config.toml
horizontal_flip = true
encoder_head_dim = 64
encoder_width = 256
text_encoder_positions = "learned"
lr = 0.0022
final_lr_fraction = 0.05
Rows from block 5 of the image encoder of a small contrastive image-text model, named by matrix and row number. Rows with one number belong to one neuron. Each number is 128 + 24 x the weight over its row's rms, rounded and kept within 0 to 255. All counts start at 0. Numbers have three digits each.
After each neuron's rows are labels from the 100 images, of 14848, where the neuron reaches its highest value: "peak at" is the part of the image that holds the peak. Only what is clearly more common there than usual is listed. The data: regions of photos with short descriptions (Visual Genome). In brackets: how many of the 100.
# fc1: MLP up (encoder.blocks.5.mlp.fc1.weight, 1536x256), inputs 192-255
# fc2: MLP down (encoder.blocks.5.mlp.fc2.weight, 256x1536, transposed), outputs 192-255

fc1.552:100157151130115110102119094159094153122157116124105107135113132137158103175136119133117105129166130153121160115152155127151093098096138105107160124112102110110136115165118145116082101133138098
fc2.552:137131143101102126128108124146147116146126104162095149116131143087167090119127142110113161090107128147090140180118150115128160136130107122163116135158167129140140119065156097150139109132122140
peak at: top left (36)

fc1.594:104130090119070103147102148112054143101106097152141160080125106137146145145135119131095112095119116096119155137144133138099117128106149150078101089140162151159141130101132123097118124141113107
fc2.594:146120152125133168135132118144120144126176148143139103150115121147162109152088129129168080155159127142118158090116171157169141125117119091193120165111123105152109114168096136112109114150139134
peak at: bottom centre (36)

fc1.399:101126132137104179141105129120116142092057155123160147141144137126115128165137148125102105131134164119155110156129097125134098155107097115112151096154136173099148125122138151149127146093181159
fc2.399:128155109155115125136134161128133109089090178122127096100162138148108133141112144121164109163086106103135149118149171129147158146150112113161103150114085115190108125153126113066094107108118131
peak at: top centre (71)

fc1.254:089124081110120151121136132146129130137114141094092143103107091114128114114136115070149127157137155104128106122138098111138138157107116124121138127150149156139137130171082093126137144126116116
fc2.254:144133141114094141142159126140104144133125113137152131113132114130154136119132117169165113157119151116133158139141155139100118137165148168180114117129122097163080123130176145105126076139098110
peak at: top centre (72)

fc1.596:142134090128128158149154108136115118134117145178134117111112100120107107138186130130087151131101099147145152116148121178146123173102135210169153115117147119142162101152107161080152085141141119
fc2.596:142141132153149094108132131116127137146121081149110175124144126162151125166121163148150161137085121106127143099101134147125093091159146091119171147138117100108160139117156121172126142125129132
peak at: bottom left (39)

fc1.173:141136135130134132127091114114121112092122206144123089120118142129149134124154142189159085099157093081141120150162145093118099082135134076104119127102132155102137127166169141136112091133135120
fc2.173:130143190144126114168155068064141093129149141095115141154125113107110067164100105136099145109128188135143116127153146148135127153096119187108110166091139087151097123110111149141164125129093130
peak at: middle right (28); middle left (25)

fc1.369:150153128137118125144145129147151130144115137138140120151150189149143088162163141108097166144128096130089128145098158116106131103110160076099096130100098129145155110127131131126100127133194170
fc2.369:101196092128121128148114160075116160099114058141115113125128117140113127124140138170147128149127134111172126125134143109119177171153128151111139150134141130142096145138129123142126160119121120
peak at: top left (43); top right (34)

fc1.316:135153163150154106151110128139111108160156146128108119139072142081122123148115106122159124125144093091088117119111153089124085135118095113108143134127107129176135128117163116140103134176109132
fc2.316:123085128106076150128098124142147158130129089142143141130143160131097152113171073109120133092136161141142115123118122144159092134162150091175093099143104072103146146142076121154135107130149138
peak at: middle left (32)

fc1.689:121075151162133137147075112146142164139144167132111083072117140124142115089112105120111129084148107126127137119133153095152138188152147095105099121100195124072126155106138169121138109089101145
fc2.689:121121125107166130113092118098105092116141161100102094114124125125118139154161148149147177118098079123104123093110132134100102128110112160109177102148125090118103179135123108159118108125150099
peak at: bottom left (33)

fc1.558:081120140135125118148153146172124101099148110112147106112120109164120144067129145134151132130145136144112120097139163130168154128132137135137085133108118135128160145157151132118118143145119120
fc2.558:156130116166107133132159090091110137134111130138108117180108094137067186138135134157145114121119151135118113122130098102122156118157147154123125098116112106102096147083134138128109168141139157
peak at: bottom centre (28)

fc1.246:114138093124131123105122102097144160149138142088198127113114108086121143144135140149093101123096069120153105110163123172107137158139152151179117156134196107137134100152118092096141123159159117
fc2.246:094134152135124152142098127093147095124115099146091095130131074108130126077113126113172156118113081141098129189127116137171141144079065150122141108090099108138093122136108129128150116104109166
peak at: middle right (29); middle left (27)

fc1.705:132133143172142117124086204092110100134111127110165096146146135145100094149146101147118139122113120114101186158127091110087113095094149096136120140105120151138212151155155138142143134118124152
fc2.705:153100136146129180099107079167110164124186154107107123152108109155162123118144114135106099139149105152118103094146124121148140136134107146162103142123136115082075125131121114120137132123102133
peak at: bottom left (34)

fc1.335:140129131105102090093141114141154121179131169081168170144103102122133147112173137172136105148099136124103123081109117141130143110135163113158114160161161152139091167149141116087129138132203086
fc2.335:159172132119113134182107147085059110104122089097098093155139156167154113086098130134150137126090112145123141144072171157154140101087110148180143111108123104127173093164118113146139125130101187
peak at: centre (33)

fc1.270:105121124132112084106120171116124135104153138083148122112106119136145113133131083167145123156152098111119144137084126122119132135147112158161142134154132147098140134165110130121066109180153139
fc2.270:155137169099118169129116162156139110128094121149121119128096124144136160094078161178137127190121142122138094106145074109136141130102092095106100138085130112139127098180103118131150127140134109
peak at: top left (36)

fc1.560:102114117155087162109166110122132153146144159144144095126129102124142117140106141159086151143108127110160082103126136139088140102167115108159117104116083143164142125131133135155134153109123134
fc2.560:143132118145128111125173132110153149116162116123122143187131131152167142101087171128118146145152094120117136148100096131116133112125154099111163166135123127095131120147120111131129173141141117
peak at: top centre (25)

fc1.268:151143106162164138152125121116145108152147129136130164133147128159084127152122165125091130191116123134116151136135136124082107081089135131140084132136106120127101132122124101150095152127133118
fc2.268:089136123128124136133085124128130126108086142093140128118111111104112121143165105074153096078096147118142159109119138152130140110114182128126098117136140173129132111168160128102149126123126203
peak at: top left (42); top right (38)

fc1.319:098137088135097134172125126124153174159114134107113177133126128157114134126137115088155127156156071126127141075149148115128130115118159121148126135145129161113093135154101111110127090126163133
fc2.319:190137141130163133086165172159090142129128121138154135140172113134119110124126112151167155107152127164100109132115110127152124145151084117134109132111094095147164116118113147118112151125154150
peak at: centre (35)

fc1.678:081090142124109117101137110139109140136093150095122108127118135101138121137122099133146103130111150098064134090128119120159112166152145142168117121082075131111139124089117138146136091144106122
fc2.678:153110160116123112146112086130134134110137143120098161162117170155131084129165120136158155110123166140129119135129115087112145112133153111148141142155153138118087122119123145114101141145125158
peak at: top centre (35)

fc1.241:136091127130141089092114095133106129101121134144139117180081120110185127114158135153142098164108148107143087079128160088147167098126118161134201123149145128144138125087112143169136115130172146
fc2.241:044112134146147140128104193129134123173127141128134116167133126098126134109093177109133131103109150138112149112114101114109092120140134132125096111142123137145140155092137109127150122153056092
peak at: middle left (25)

fc1.735:154104088115101134070186195142137118106136121159153135118158113119146154146164140127150120075145107130122136133123139128125112152128128138151126151135132162120142138131177091105142144155102132
fc2.735:118133131144186150161130137144118105150116138173115083152085144139146090131094115136116117100071130149127136123130110131144098122136090078162168149139135100081168127136119140123110152127170126
peak at: bottom centre (29)

fc1.384:154107115100130140159109108135116096122107141118112111129160068137120124117093155148123129086105158137151122131107097127142092143097128140132190122144117140134135161090128064082170114144087130
fc2.384:124163111151176148119100114160076161096138112120135164138097144084150096115092157082137120134141133093133102142090147156112153101070132117144105089111129117143091133112120201141111134093132116
peak at: top left (34)

fc1.340:143072108134149157111142166123123109156132147126151145134131154099173103099121101116145095141120156122123201076127144118110134145128135132080156151144169116131156118144099138096094136102145086
fc2.340:151127141168098155123106115122120130112124115148087153141106101134086159126123104175119170109123105112143140132161094156154127104152154114159132157113141161134088117133117091148160109188103143
peak at: top left (39)

fc1.66:115138102149135084160119087126080128112101182164157131147106141162132155109191140086161144152135132114127143132144113113130147107143109121128120106098121137112106095164130142123113141146094130
fc2.66:139149147159114136114152121079103099129135096103101164112135149112149117101136148114090111176135149153114134141144137147154115100136113159130139196096151083083125104106119133154155101112166136
peak at: bottom right (33)

fc1.685:113187125104132120116132166102112138156176117119126119116090078113121123113148131128127106120157117119172151114161092143099123124110138120094142106090112171123085083182106138101146145157108160
fc2.685:143100123161163150118115076130127117134117102132142145100090129129156142134140112116150139189122099113161146109121144126150140125141097157145087166172140112121145132124088118152116108143097131
peak at: middle left (25)

fc1.226:119135148125113143106131137152104175148141137161105128140118105145122141123160134158125151110132140156138125132150094108164149106096103091130090166132119121045088106116137133141134150157125145
fc2.226:129118142120131131152118114128196102122141115123114104152116137120138158130111139082138118133159130148115137152154102161176113119182152116114120140187125159143177101118148129111116164171141118
peak at: bottom left (37); bottom right (34)

fc1.277:141077089159110138143094148167109111123126140154137097112089121143126083146133138108130136096109103095118157095127094118121122118158106140150093131149130122132138116086101161165110124141124087
fc2.277:120127168117105130111139119128107106107144119135107140129100132122099164110147115123112099105095155132131132169145126150140140184122120115160166113133112125118106122125117101113098163098114143
peak at: top left (41)

fc1.414:139168162085113131123123113136120137137132102159085096143136118120125117110163133120129098129140132139136127107124139106125102130086105166145136103163134149094097155145120121119161148122123088
fc2.414:120099126172135148107134119139125073142095128140152162108070133165161157117087119175164150117098105110097165143118108143173138133157134136103138136117106127140148127152124151132123111156105153
peak at: top left (34)

fc1.54:138102170086104126130153102161097091105170159139130155101119125135170120129134091123117112142119115099126105076110137132134163087100145098102095135105111144076143111115103129133166099110092131
fc2.54:150194109121116102125133159109139121154101139142095096119091084147164090146092129086135104129115115140079122143142091117102096131143160127164130128118118101140111127144127101087118155130099119
peak at: bottom left (34); bottom centre (25)

fc1.535:146150127152151104120115137133184121105127112154169147120139155119113143149134073148131112124116135153100115153136088096099145122109116167158164166134101169154106125119139099156155119141157147
fc2.535:119110119136144133103112155153121099152157121106064100138114106135119165119127143085111152143120122136132127151128131139145158087110089138122129138093136091143126135161127164096122126132112079
peak at: top left (36)

fc1.123:139129120160104124157161169120133113116091103155076135136118108131144138147124106117156115127090134139139130084145096171189145125116129125126144144117116150126153105133134084113173189154141128
fc2.123:102113140096149131103088150108155152118121120099146106116121141143164114146127113123153157104137155151149099126093173139099139088169114123154111131102116109147105112093120122155103141105087138
peak at: bottom centre (32)

fc1.679:125122114173058090120116140106140085132103125152138148116088156144139120172107116131138109096098173142108126148136111159157131115100136134137107126170094071134101119135083109101128107092162125
fc2.679:163143130106171132128129140154118129134138129135109093158117121073105085133159106132121137089159105103141121139157137116112147139169096121137156112104119178150099113129186162180126120154109107
peak at: bottom centre (39)

fc1.595:122128153138111098116156100083111162120137149088123165116118098120103117149162156126087101114117157123122077118126100131171160084104128108115108117136110131087105168111107101141120139145122141
fc2.595:139092122150103153169131150113128132163098106149132139128133132149169133120119125146130162114099118139150181107123162116087187113127120094134164122140140109144117131165150125121075141117145196
peak at: top centre (28)

fc1.257:118131170140119149130107106143082146120068135106140084130104167098134100109123124143118065129086133087163092140127116118110161103080145165138176139151128135153133090142116107169130099158109191
fc2.257:152147133133122073136131136155128169153162138135118111145144152164111152123124126096134172124170083144121109097142129152136126155160107136153118138095164137123090155096205136098138097134133136
peak at: top centre (64)

fc1.653:063139143153133101089156159124124123140107122103124135131096132142150166115147130160110129093096143148108105116079109128157138104145123153139086125152143123181067114106133088119115131105179153
fc2.653:115104178157115098114129190128102152160155077145123079125096141128129164143085113168159128103139125169130115143111113133102119083131124169151127121145140104117139112110169116162120128099126144
peak at: centre (53)

fc1.191:108117142147147161129142108135121124108128144128103119142152100113123111121127159129108072130123167129152102134154113088138174094133136150110137138153129120115136141094146118166102104185119122
fc2.191:145142166104137158129205099160101139156126127145133130121120142094143147174106140102075153098120134154129129095122127137109123119127149087122112146106137112144093129100120102078097136109095097
peak at: top left (42)

fc1.294:131122140144117159098134134127120155123156171130105101150136091103092089130094137098137117137142109138146129115081117183129156147147141132155122176099121105142098163138131112088089156144151111
fc2.294:133151152135103122122117125177118143117139144160114159125135128111152140129171149107121175090137115123128113080115097112146115129113168095135151112123095107097153141142173132140133126139156137
peak at: centre (25)

fc1.695:120122190145141142179125124145138095124124144122086104127160097149150178149170134157130153133161125124150130110146101082079130110113144125127142119144147103056187148116096117084135120183135076
fc2.695:130139095151156157125114103096113149112108129135161162116168139079138130127138094120188116122109147106120164178124131188119117112157082151128094114126082144130120132118139129137160081105102183
peak at: top left (39)

fc1.222:095127135124141142118111101107161131148142122171170091085147114132155143124089102156115175134120092160130127091127129091106154134131143165101114103097162151131096107101148118176136110085090127
fc2.222:149122130150169138105145130112134110145117159110123092145123130113143141119140168135119114119107137105078116133133120108125114141115169127121132163130119146116150134144115128071150171130140150
peak at: top centre (30)

fc1.2:123100133128106162115132155117104154123153122136150086079114149119131052131126143110114121144140162131106089111073087107132146141104097123150162120110135120155098125121114115150102092116080131
fc2.2:117145144130134091185207124171137123111134133126112138124140122147136121140146173170082146116114150113159138101118130091077146113117095132116108158139136097126132181163133076117127151133084121
peak at: top centre (62)

fc1.460:118123122111124146115113135162118113098106077118130112088098127106110124144173117149169139104120108095114146145111133109099140142118107105124082110126133165124138151154128108140126151103148148
fc2.460:129108133125098131139111114102108113154177158128095106105162111109098152127148107126140151116157165140164114165101107149159152151144148148131140144171111101117107152090094117129134126166143121
peak at: bottom centre (29)

fc1.271:090115096086110143126115101151156147124110124127124193136111075157147137143131092128132085105100137124164100143144113121122104179127146128113112140165107097134133127184145136092124093149144148
fc2.271:198132139142132144109139135132119168154161136139141139136139118134128125110105143118136179104142116145130149095132121144163138114075147132142129122117090110113130143132107126136140132097136117
peak at: top centre (38)

fc1.485:133153111159142164056151154115097106077180155146123092147125108085142115134121102114107149156157090119155115057147140123115114083109157146130100092135138140095153128187147120148121127088134143
fc2.485:135143164114093086180097100120096116104086066145099168121118122186154129113138141140092129166093141096132099173112127118130159155095154118171129160122114101154145116109114135123154096139103130
peak at: top left (36)

fc1.278:119129134121177165108172153157144101129138116072133123123101112097155127139138115130158146124127125144131108135128107126146115119109101142168144123179081175128174132158144123112129124112168159
fc2.278:122112094103152129156097155082121147121117163155161132129110133139087183178130111159120107085145144131120134106142159118149137152114149092102166129082168206174080081088119154158145098111086120
peak at: bottom left (33)

fc1.603:100120125166114124171185086113116149126124140148103145149134147112117093129164123146146169078112139130107104111077138119149097140098115076137120149139110092153075167099129141164141176119140178
fc2.603:132132101091086100148094136132138115130117069123114085107147103129119111105113169115118122102127132089113151117125154127100127116142149142130168174151133148141112180150131106107122137143126120
peak at: top centre (60)

fc1.701:112129175072142147152145113141133130125105082113120127164124152166160096140124106146094094147127093105144113071098124134163104131146129091134135145110117139171132102121101135087171124141110156
fc2.701:138113126120148189141125120118132106127107131139118124167129114120127152186131171121088156078139174182136102146163146089115135153125107135110135072142161107146123136125128109177130139143153090
peak at: middle left (36); middle right (30)

fc1.672:162123153088129144143157103121131186132142145167131146154132160140106105136138123109131109123131113086116124161096103061107103161108122127144126160161131149157119132113129104145116137128140126
fc2.672:104140129144140138138111125115125112097139109116137165130141091168103163091133120109157110127140069143125121107101102122143166096099130116111087100113116122113087132109095159110118113133142143
peak at: top left (32)

fc1.237:105161168130153138158192112141145154086076143161128117107145159119143118151160126127136118142120124125142131133146127093107116107149093148113153146126189146142118150164134137092180112134164172
fc2.237:176123149140104126069104149124157147184167135136117149146177135126114131106105081151157134129106132126137113156125107138140177147145124119141112134141124136143109103121161142153138136156129121
peak at: bottom left (32)

fc1.59:149098126126124112127100117142137164141113121086138131098091073164144107129143135105121140115111172158097155061119126131124150123104111112149133085138139166123145120161170150139151116105112094
fc2.59:132154126076109144129096137115107100104110116144106141120118166131117149106144101149106193132139110129115153153126177129137115125102112130160127119118104135096124117144083091158134110143132123
peak at: centre (28)

fc1.538:129134129105140140146122089105110139130102131140096190168103165156139100132107144122034141134155093099154108112137125131095110153098143126089143111139147111124152155098101133111153092160096137
fc2.538:165128123139117102169142132132167129082115143125142130139150117135117131145163137117145112113119119157154130140124099109147146157118127107170141162138124117117089124128117113173118149114133140
peak at: top left (34)

fc1.641:186090150096132113143152125100106115132158135115140154169143136123128172138111143132109147147117123123122119128103132162140104132113131116144157131199126123164144130123145098094114127126120093
fc2.641:062121124137136100153083103174129121136137086133103132106128101117123130135163133103132117138140043155108096169115125140128118143125121114142114129115144148111166141126149150118151133124151151
peak at: top right (37); top left (34)

fc1.755:108129147094135111111139144165104116121124118162104135075104126123124127118117138110117105142112150121128100140107134124095139112082141122106125137109168131115132121156118173113157166104186108
fc2.755:145119108162098108166157134138120131154150141090085166121158145142111137138147102116121131155149118157107138118148098110119111190148118102113129072163124132110137133139097129060105143180118178
peak at: bottom centre (26)

fc1.47:132059157138120159142126140102117131098100166125134137123109143120094179106122130152097135154143159112105106134147128145138086152171082118116143166145154163149138130139121107145121110106110191
fc2.47:110128179125169143122144085124134130145122145167119124144099123084134159142120117133213128115138098154118146168121098111104116075104164120090139116121105134106129088127106082110155161157176137
peak at: middle right (27); middle left (26)

fc1.397:182129121130162161152091160158103110100190107144148142121121123125107135124134050163151164127143145097091106137119116095125144127108105109134165136150123119109139133112171179109130110153125120
fc2.397:142149124091151112127131121150143152124139107126091119150105133164152113138135081128176154118163135090125115165123115139118164137153098114112080110115150093168094102097099107123143072128095115
peak at: top left (35)

fc1.115:076140133138128106145136119179145151136131127127109118113135119109089131120127123129123122121110146131152125120069127104138108127138131108128149125113172125112155133113160175112067123120126109
fc2.115:140111192120138165110117152106108076163118114102098127151122138145145107135163088162140143160134146133147125126160174100128104140151095107121141186110124115127112153113104145103145140182152135
peak at: bottom right (32)

fc1.85:111155071153140100125116121095121126137137097149143083115113113117158156118094097117151099132150147132153091099133114097145164140144150148108128080139149079112142157125154127148111166163097153
fc2.85:120114138109109130120129158136118120161151141137152134122110111078122153144181119103172121081105128169116101098165154124083089138114142118149081134138093103131125176130116149079143121118103083
peak at: top right (34)

fc1.381:101136095135106139120106112128143116101161136143150094144146152174116133158076133123094103114084122135115105085146121132086136074183144106118120121116153129100110152125106101140157108102060083
fc2.381:144113141135159120127138122137148128160159123114095135177127146178132111127137152138151153142097114138090141145105126130109134161139154132153158154133171122120144109128158142073156147135173151
peak at: bottom left (38)

fc1.20:164125086120144119094155147156135115108140117137143120107072114108166131180164097150103129125117128115134160104136127110120150139110086147124136096100160145127088152137159135143156139091150144
fc2.20:145127173146127142120121142117148134136123113108137095113088167120083152128168140130183107142124150104093149097118156138105148136127175103145112121114148057150076110111103173137139155173171140
peak at: centre (27)

fc1.401:098141102132166117103150088133141172174155176138119137099119095153149121098125138132101141147126107110118113118086135114119102156126133173126144116130135114154096116185139133126113139121138096
fc2.401:148107112134122099178094103078181093152120090135098161168162183079122115127148149168117084143099090137124153153116115158114103099125113124150164112140151138123154115114135151171141108091139151
peak at: top centre (26)

fc1.176:103127152059145136166133120148161122142135110106155082105110133134156136121169056118100133119098094135105139172136131110142122151131146106115130132158111144147124152129126148150127089115145162
fc2.176:145152115115158149120163123136102123122085111147128106148120121153124149150120100119160104090149118161130114190112133136148091116130135123111153140169126109120136132136109116117106129123151104
peak at: top centre (52)

fc1.484:106100180169127132106158085131140168132130124128119126159071099103142109137086119133104112137105109129129153114101124113132111154113100110130102120160103147083108114106114136128149117109175087
fc2.484:105156161135145138150115104118126077122164105135142143126158087077081149122118140126110087109107134124165129161140128139130122143131087157131126093159144141167102140093121148113133145144136105
peak at: top left (35)

fc1.407:115146121108097114138115100130121136114106134102135122119103142145101144151135083147117157133151107139122154128095106114118114096116153092076133139088105150138124099160175123155092110113185148
fc2.407:128114111159157114090175107108155135180113128114141117080164157104123140114132121112159139153147144118139106126155115165122102157122125156138118133152150113154109137106118137137071117160132144
peak at: middle right (31)

fc1.617:136089174131085120130121111127131142074115117112102122139115154144147101099108151124157123156100093139137104118150133071096125161103136153079171134129122139087096122112170155124103113134098134
fc2.617:111115149098144130102121184094126132132158117076163129113109135121122126152161156137139167067134133113113111148113162145124113118124141154130146096104158134134149118124091120145113136100149134
peak at: centre (32)

fc1.68:111126142157141095132049100093123161165123162125170134065127115123122134114123149139140125139138119147137108123057110114146135086111124165124161122102113120114108117115082136097157099102101184
fc2.68:168106112154144157102183142155092108103107109112096109179134138149083114114129119105115104109139116175126156106175131127130167112134127076123109096147118170159108102090100103119156136114116122
peak at: bottom left (33)

fc1.715:124150153108118167088130166126119141113126166103150115124139146123141139128089115158130176077128111123086145153109155117159119120115113102159115142134101166117101164147094139129148123130164141
fc2.715:143112124147117094120111147158101102173126064177116162134139108134110138127139124084131123104136150144189093147108107131150122179129142139139149136118138166063112115107113136134116163149133136
peak at: bottom left (41); bottom right (39)

fc1.43:090123121143110168142097066122110124138133185111128077108153133103147123144145123093120082099101090112107101083102112110091117164091127090147096152116119143127135131143085133094140055137144127
fc2.43:145149153096119101137134160110135117125135104126133146151129133128082103100084139153157171159138143139161131188115135116140134131159178137147102116131124113135143109147103107129131108136120128
peak at: top centre (37); top left (32)

fc1.83:097114122111133112125135114123131131143140096114115154114130107117135173156083147114082106134136159133078095110135124078141146102108122127135084109131152088113111143155136119157107123161152100
fc2.83:157157158141143148082182124146111148132116152176157105134125179152123110135125135144149159142122129133152130086161176164110150161166161134121157134106090079107149138158150126132148139121107168
peak at: centre (40)

fc1.332:089130152151186112101158141122170103174144142123120130086136120137143090110157122067147148104108165166138129122198131111143124126138160109134147132120136136086177141143155143137129156096116136
fc2.332:124109104067122128119143136116141117129093102121105136140159136125139167160149113158145147154147107117126085143124125116138145171141117141092108107139136130141112126069133136137106164136108116
peak at: bottom left (40); bottom right (38)

fc1.76:137080082119119122114145140115081137121153127126073112138130111193071105143133131085161098144121170117112093117126117150141095137092158102076099095108136106139132063148110105100133123107141140
fc2.76:123170117169163114128138132148126127115150132148144170151129111121096171089130122199082106095190103143142108145138106103124121143152130146103107154116135113101120114117121153196101138149077134
peak at: top centre (30)

fc1.27:124128088099127084083104113140132100145138091089119137100131101098120124168179056144122119154114136105156084129119092141116150137104063125125138100090104134127128133136151138137152127120095194
fc2.27:174163095123124138110113103146152083093147130128129148112101137086132140124106118135126072119113138106093084125116120138091124122130135133118166113133146133142107124121096115107097103151159142
peak at: centre (34)

fc1.745:133123146109095109119143084107127118158152125120137122115141082144123100107131126131133093146179102127112157118142130108140116098077158190154120084116115145077131142154097188099121116102118172
fc2.745:127069089115152083105101103165116110103081109121146168130125113122125142141112120111144152163131053103101135143096148100123134132150084157178112131166110087099157179101076134147164139114110145
peak at: centre (34)

fc1.52:134133156099127121129107097074134160109135118098134109124129101135122135127169129167064104131119127131106105149161136143097117124140117161126117117101137146133161088132103157087125120121088149
fc2.52:169133151101136149141102158118127125126146148158102148201146125114125098134137156086183144135128113134080152146151127124140126107111135119170125145108129080149113113176099111107130131117129147
peak at: centre (32); middle right (27)

fc1.500:127091172108143130120121112119112146115154140111128168154143103165113113123113133139137118133125140104122133154110102087142115095110150117122116154170123148130103118152117087118164101141140118
fc2.500:117183107135148117179044146125139110106144151104143124123111108101120144092146111098115104124148105140145120083126126154138155134150125104138109103130142148132151122107140154125154127174110169
peak at: top centre (47); top left (33)

fc1.398:118082118100095072139174151170138122119099140154138107103160128106133156148121124102120080117120095107129151149123163095133133137126136159096127063154179156152099132114113129121102177099134121
fc2.398:138162127131123161139150120110128134169122091164115113138107132139085114154135097128163134147160098156139138124103082137157122141077135135102136154080095114156153098181117117130141109120129109
peak at: centre (29); top centre (27)

fc1.112:117110151107141136154112131130091126119123123129159133139133138122171152150103070137120137118139120076094129204113117084107146152096192157156142142195081080126121138156122082099118118097133092
fc2.112:150136096167110099144087097147164102096134137157134100144124097191112105122148162144170145163103104152121109117144131131101135180149133142135128152120131150143146159085138142149095154125164115
peak at: bottom left (32)

fc1.566:145110118108152109119181133170087112134159146139143091150107150135123101134090130180103127125107110163121118115080158092125155112168125139174129117145111120138089096142126159119103142111159130
fc2.566:181179158117099130152140134121145146104125092125138135143109116109147164129140134116100137123167114108158112147103127118109143171151119136106143128142153130135148159165103125104139120105088122
peak at: top centre (36)

fc1.656:135099109129162108176110123105167135116138136174197141118115130146118140143100113182115145122166139094094103175111096126112145119093095147114105121136133093126169139153143132124093130131140125
fc2.656:121160175115096139092141150112138095156135125155082106145129148117118123164124165126156171146128135142099164103173110135123126172156118123163136167124072127098149122095114121107158110109121130
peak at: centre (25)

fc1.443:138116090132155128109086125108110113110123090155103128145148140094113083108124134128155089079153110137129124156116178114119116131110103124151128100125123118157122130157157116153136103155126119
fc2.443:111147123146134135155162086124109147163105106146156161112161154140122089092132161182115134148120140160139130104170167113137123137127111101123139123133102112112139110150125079125120122141076134
peak at: bottom left (35)