Rows from block 4 of the image encoder of a small contrastive image-text model, named by matrix and row number. Rows with one number belong to one neuron. Each number is 500 + 25 x the weight over its row's rms, rounded and kept within 0 to 999. All counts start at 0. Numbers have three digits each.
After each neuron's rows are labels from the 100 images, of 14848, where the neuron reaches its highest value: "responds to" is what is common among them. Only what is clearly more common there than usual is listed. The data: regions of photos with short descriptions (Visual Genome).
# fc1: MLP up (encoder.blocks.4.mlp.fc1.weight, 1536x256), inputs 96-127
# fc2: MLP down (encoder.blocks.4.mlp.fc2.weight, 256x1536, transposed), outputs 96-127

fc1.684:463509484525497519480514493511483531488490491493517530493537539476485473464494534501490505468534
fc2.684:519486544499501491549513521536536507444518510523484476511488520503469502539553503488486511513458
responds to: text has "man"

fc1.715:553534499525519491543460486499470459534475480488493482472503495503537533494471493487508472476538
fc2.715:480514488496473492485480515460514475542539503546473503470525490490516448523472508550487502459501
responds to: text has "giraffe"

fc1.764:519506475505522513479519493508522543506495455484498537484506483499477498523501513543482501487503
fc2.764:519551508523461554539493521509519504536512568509509500506494541485499476490535480480479528509527
responds to: text has "white"

fc1.57:490490501503537510501532463480495505521462462464510514462511496492442500538495502469489489533518
fc2.57:503553516478472463480469531460501512512504527525497524490510576473523470493552479499461483504505
responds to: text has "white"

fc1.30:526523523478559520551493521514529544504484527466528465504492481502462523486538510456523465502500
fc2.30:522475491519512511498475481480540521538497553502472501514475512471450511491529502492503495483505
responds to: text has "man"

fc1.655:457477521484521495478530480517497495506479531497473491504531512496491473469464478481550534481473
fc2.655:542553492528477468516451503530500513526479538529481494463477543500508500499490489470493517544506
responds to: text has "man"

fc1.11:468502475542509490522535490493513513493495511519455519528482502475492511476556498465490512491541
fc2.11:524514524487504488521516470458461539531496504483537444492513472525491534478446482548542472506512
responds to: text has "sign"; text has "white"

fc1.595:535526522502535495531500515544518511491468485507488501504517495510517528520502451511469521505526
fc2.595:503465448507519519454494517509511507519489516504561489492473491502498517512510504447513459523469
responds to: text has "man"

fc1.24:466528530471490481533514525507491523526510492496538529504468514499499496505497505536486500523494
fc2.24:506463505535543473478497533485532462500542500499512516508501495521463502502468480475495487461514
responds to: text has "white"; text has "bus"

fc1.602:507485503500482490484506507559474536512520550523485529472449522506474499489499506512474530464523
fc2.602:477526474483487491517475474525464462510496507449495479524521477482514504504510461528516517483505
responds to: text has "sky"

fc1.377:492495507503531524508518541518469498512491524472499516494516538528489508443492503526490518506519
fc2.377:527507482500477498481482541464530469527512483501530502527457494511487488519499500549466556532432
responds to: text has "red"

fc1.506:524549510510478501471479493507565512489509488521498472480479437498509477506496474544473538478492
fc2.506:498496498578483461528502479485424532467546487501524479505517522501520481524485487480508516474495
responds to: text has "pizza"

fc1.311:529473471524534483498483498477468480510503505565508533535464516456511484516491509468450484502466
fc2.311:467511493507464558514503509501487488478504487482481484512507508508527520476478491486521529507498
responds to: text has "man"

fc1.736:500466511528517480506441521561512523476483533498517517480524495459458523486492496499518443504503
fc2.736:514460507451467493493515507533491503508472508501529459528505486465504479517529519536509509518463
responds to: text has "man"

fc1.23:482512505489567493455538492462514497479479497468537503501489490476474514475517488501455495502475
fc2.23:506518510508493515486483494499462479499550497506490506508507522494471487456469485542503467428483
responds to: text has "sign"

fc1.60:506514504477504458553460527484487515532496485484510541497509507541508454559494545477494461501499
fc2.60:473520505461474510500467501510509468509501470505469487511475463486528481479477492478559536513480
responds to: text has "train"

fc1.117:462493510448491493553526531507518485500487482495510476513511511525480481524545504521486490505482
fc2.117:554512515493485483468468501479488489527513512533519523465498538534498508500517509502495499532523
responds to: text has "snow"

fc1.364:481500520489487497527502488524435549502491484505530455504466520517522550508463513536505501496495
fc2.364:502515535517486498476531508494502513536525504499475499514495484473491526501458499511510513533548
responds to: text has "white"

fc1.604:527493460525527454484514460486507468497485503526466519540497516455491536500536524511479505512522
fc2.604:551508499482472489506527525486470523522508512509541466487512495484513503474463517535505513493501
responds to: text has "sign"

fc1.652:513495418485500499480500482491492472500489553479509516439456504524484508475491515524490503474520
fc2.652:510470487544507502474502485478495443524492488483479510505548503487513500471450563526500520516548
responds to: text has "green"

fc1.529:491500449513498495484514495493496520514484478480526531510511529501518468470495515471502513491503
fc2.529:496520538483508519528490500525460497483497487514518531494503486479532464511533487513487514534460
responds to: text has "man"

fc1.193:499485506458520555442510512484510492491495481507481499489458517538508523488494492490563518548472
fc2.193:506481521550478495537507462508474510528535532478497512492531471483476507525494488519455514517472
responds to: text has "tree"

fc1.651:545466446491520518446521514508509508540462523507521457477459481544493531487502487537535505526498
fc2.651:486494519539508496478537484488494534488513506491547496525522446504476521500504484536554516470535
responds to: text has "tree"

fc1.752:497505468491498496513490506500499498522516513494529468470460530480497529501491496454456469530494
fc2.752:478543509503519532492464499476541513496529489483523525506468495484514460529490506473497463501559
responds to: text has "water"

fc1.577:527471460498492484519486528471501486489501482493522445491493495455502537508529524478467501528511
fc2.577:505554513501494507501474513486550515507545460455534496509461507492521494505491469471500456527526
responds to: text has "water"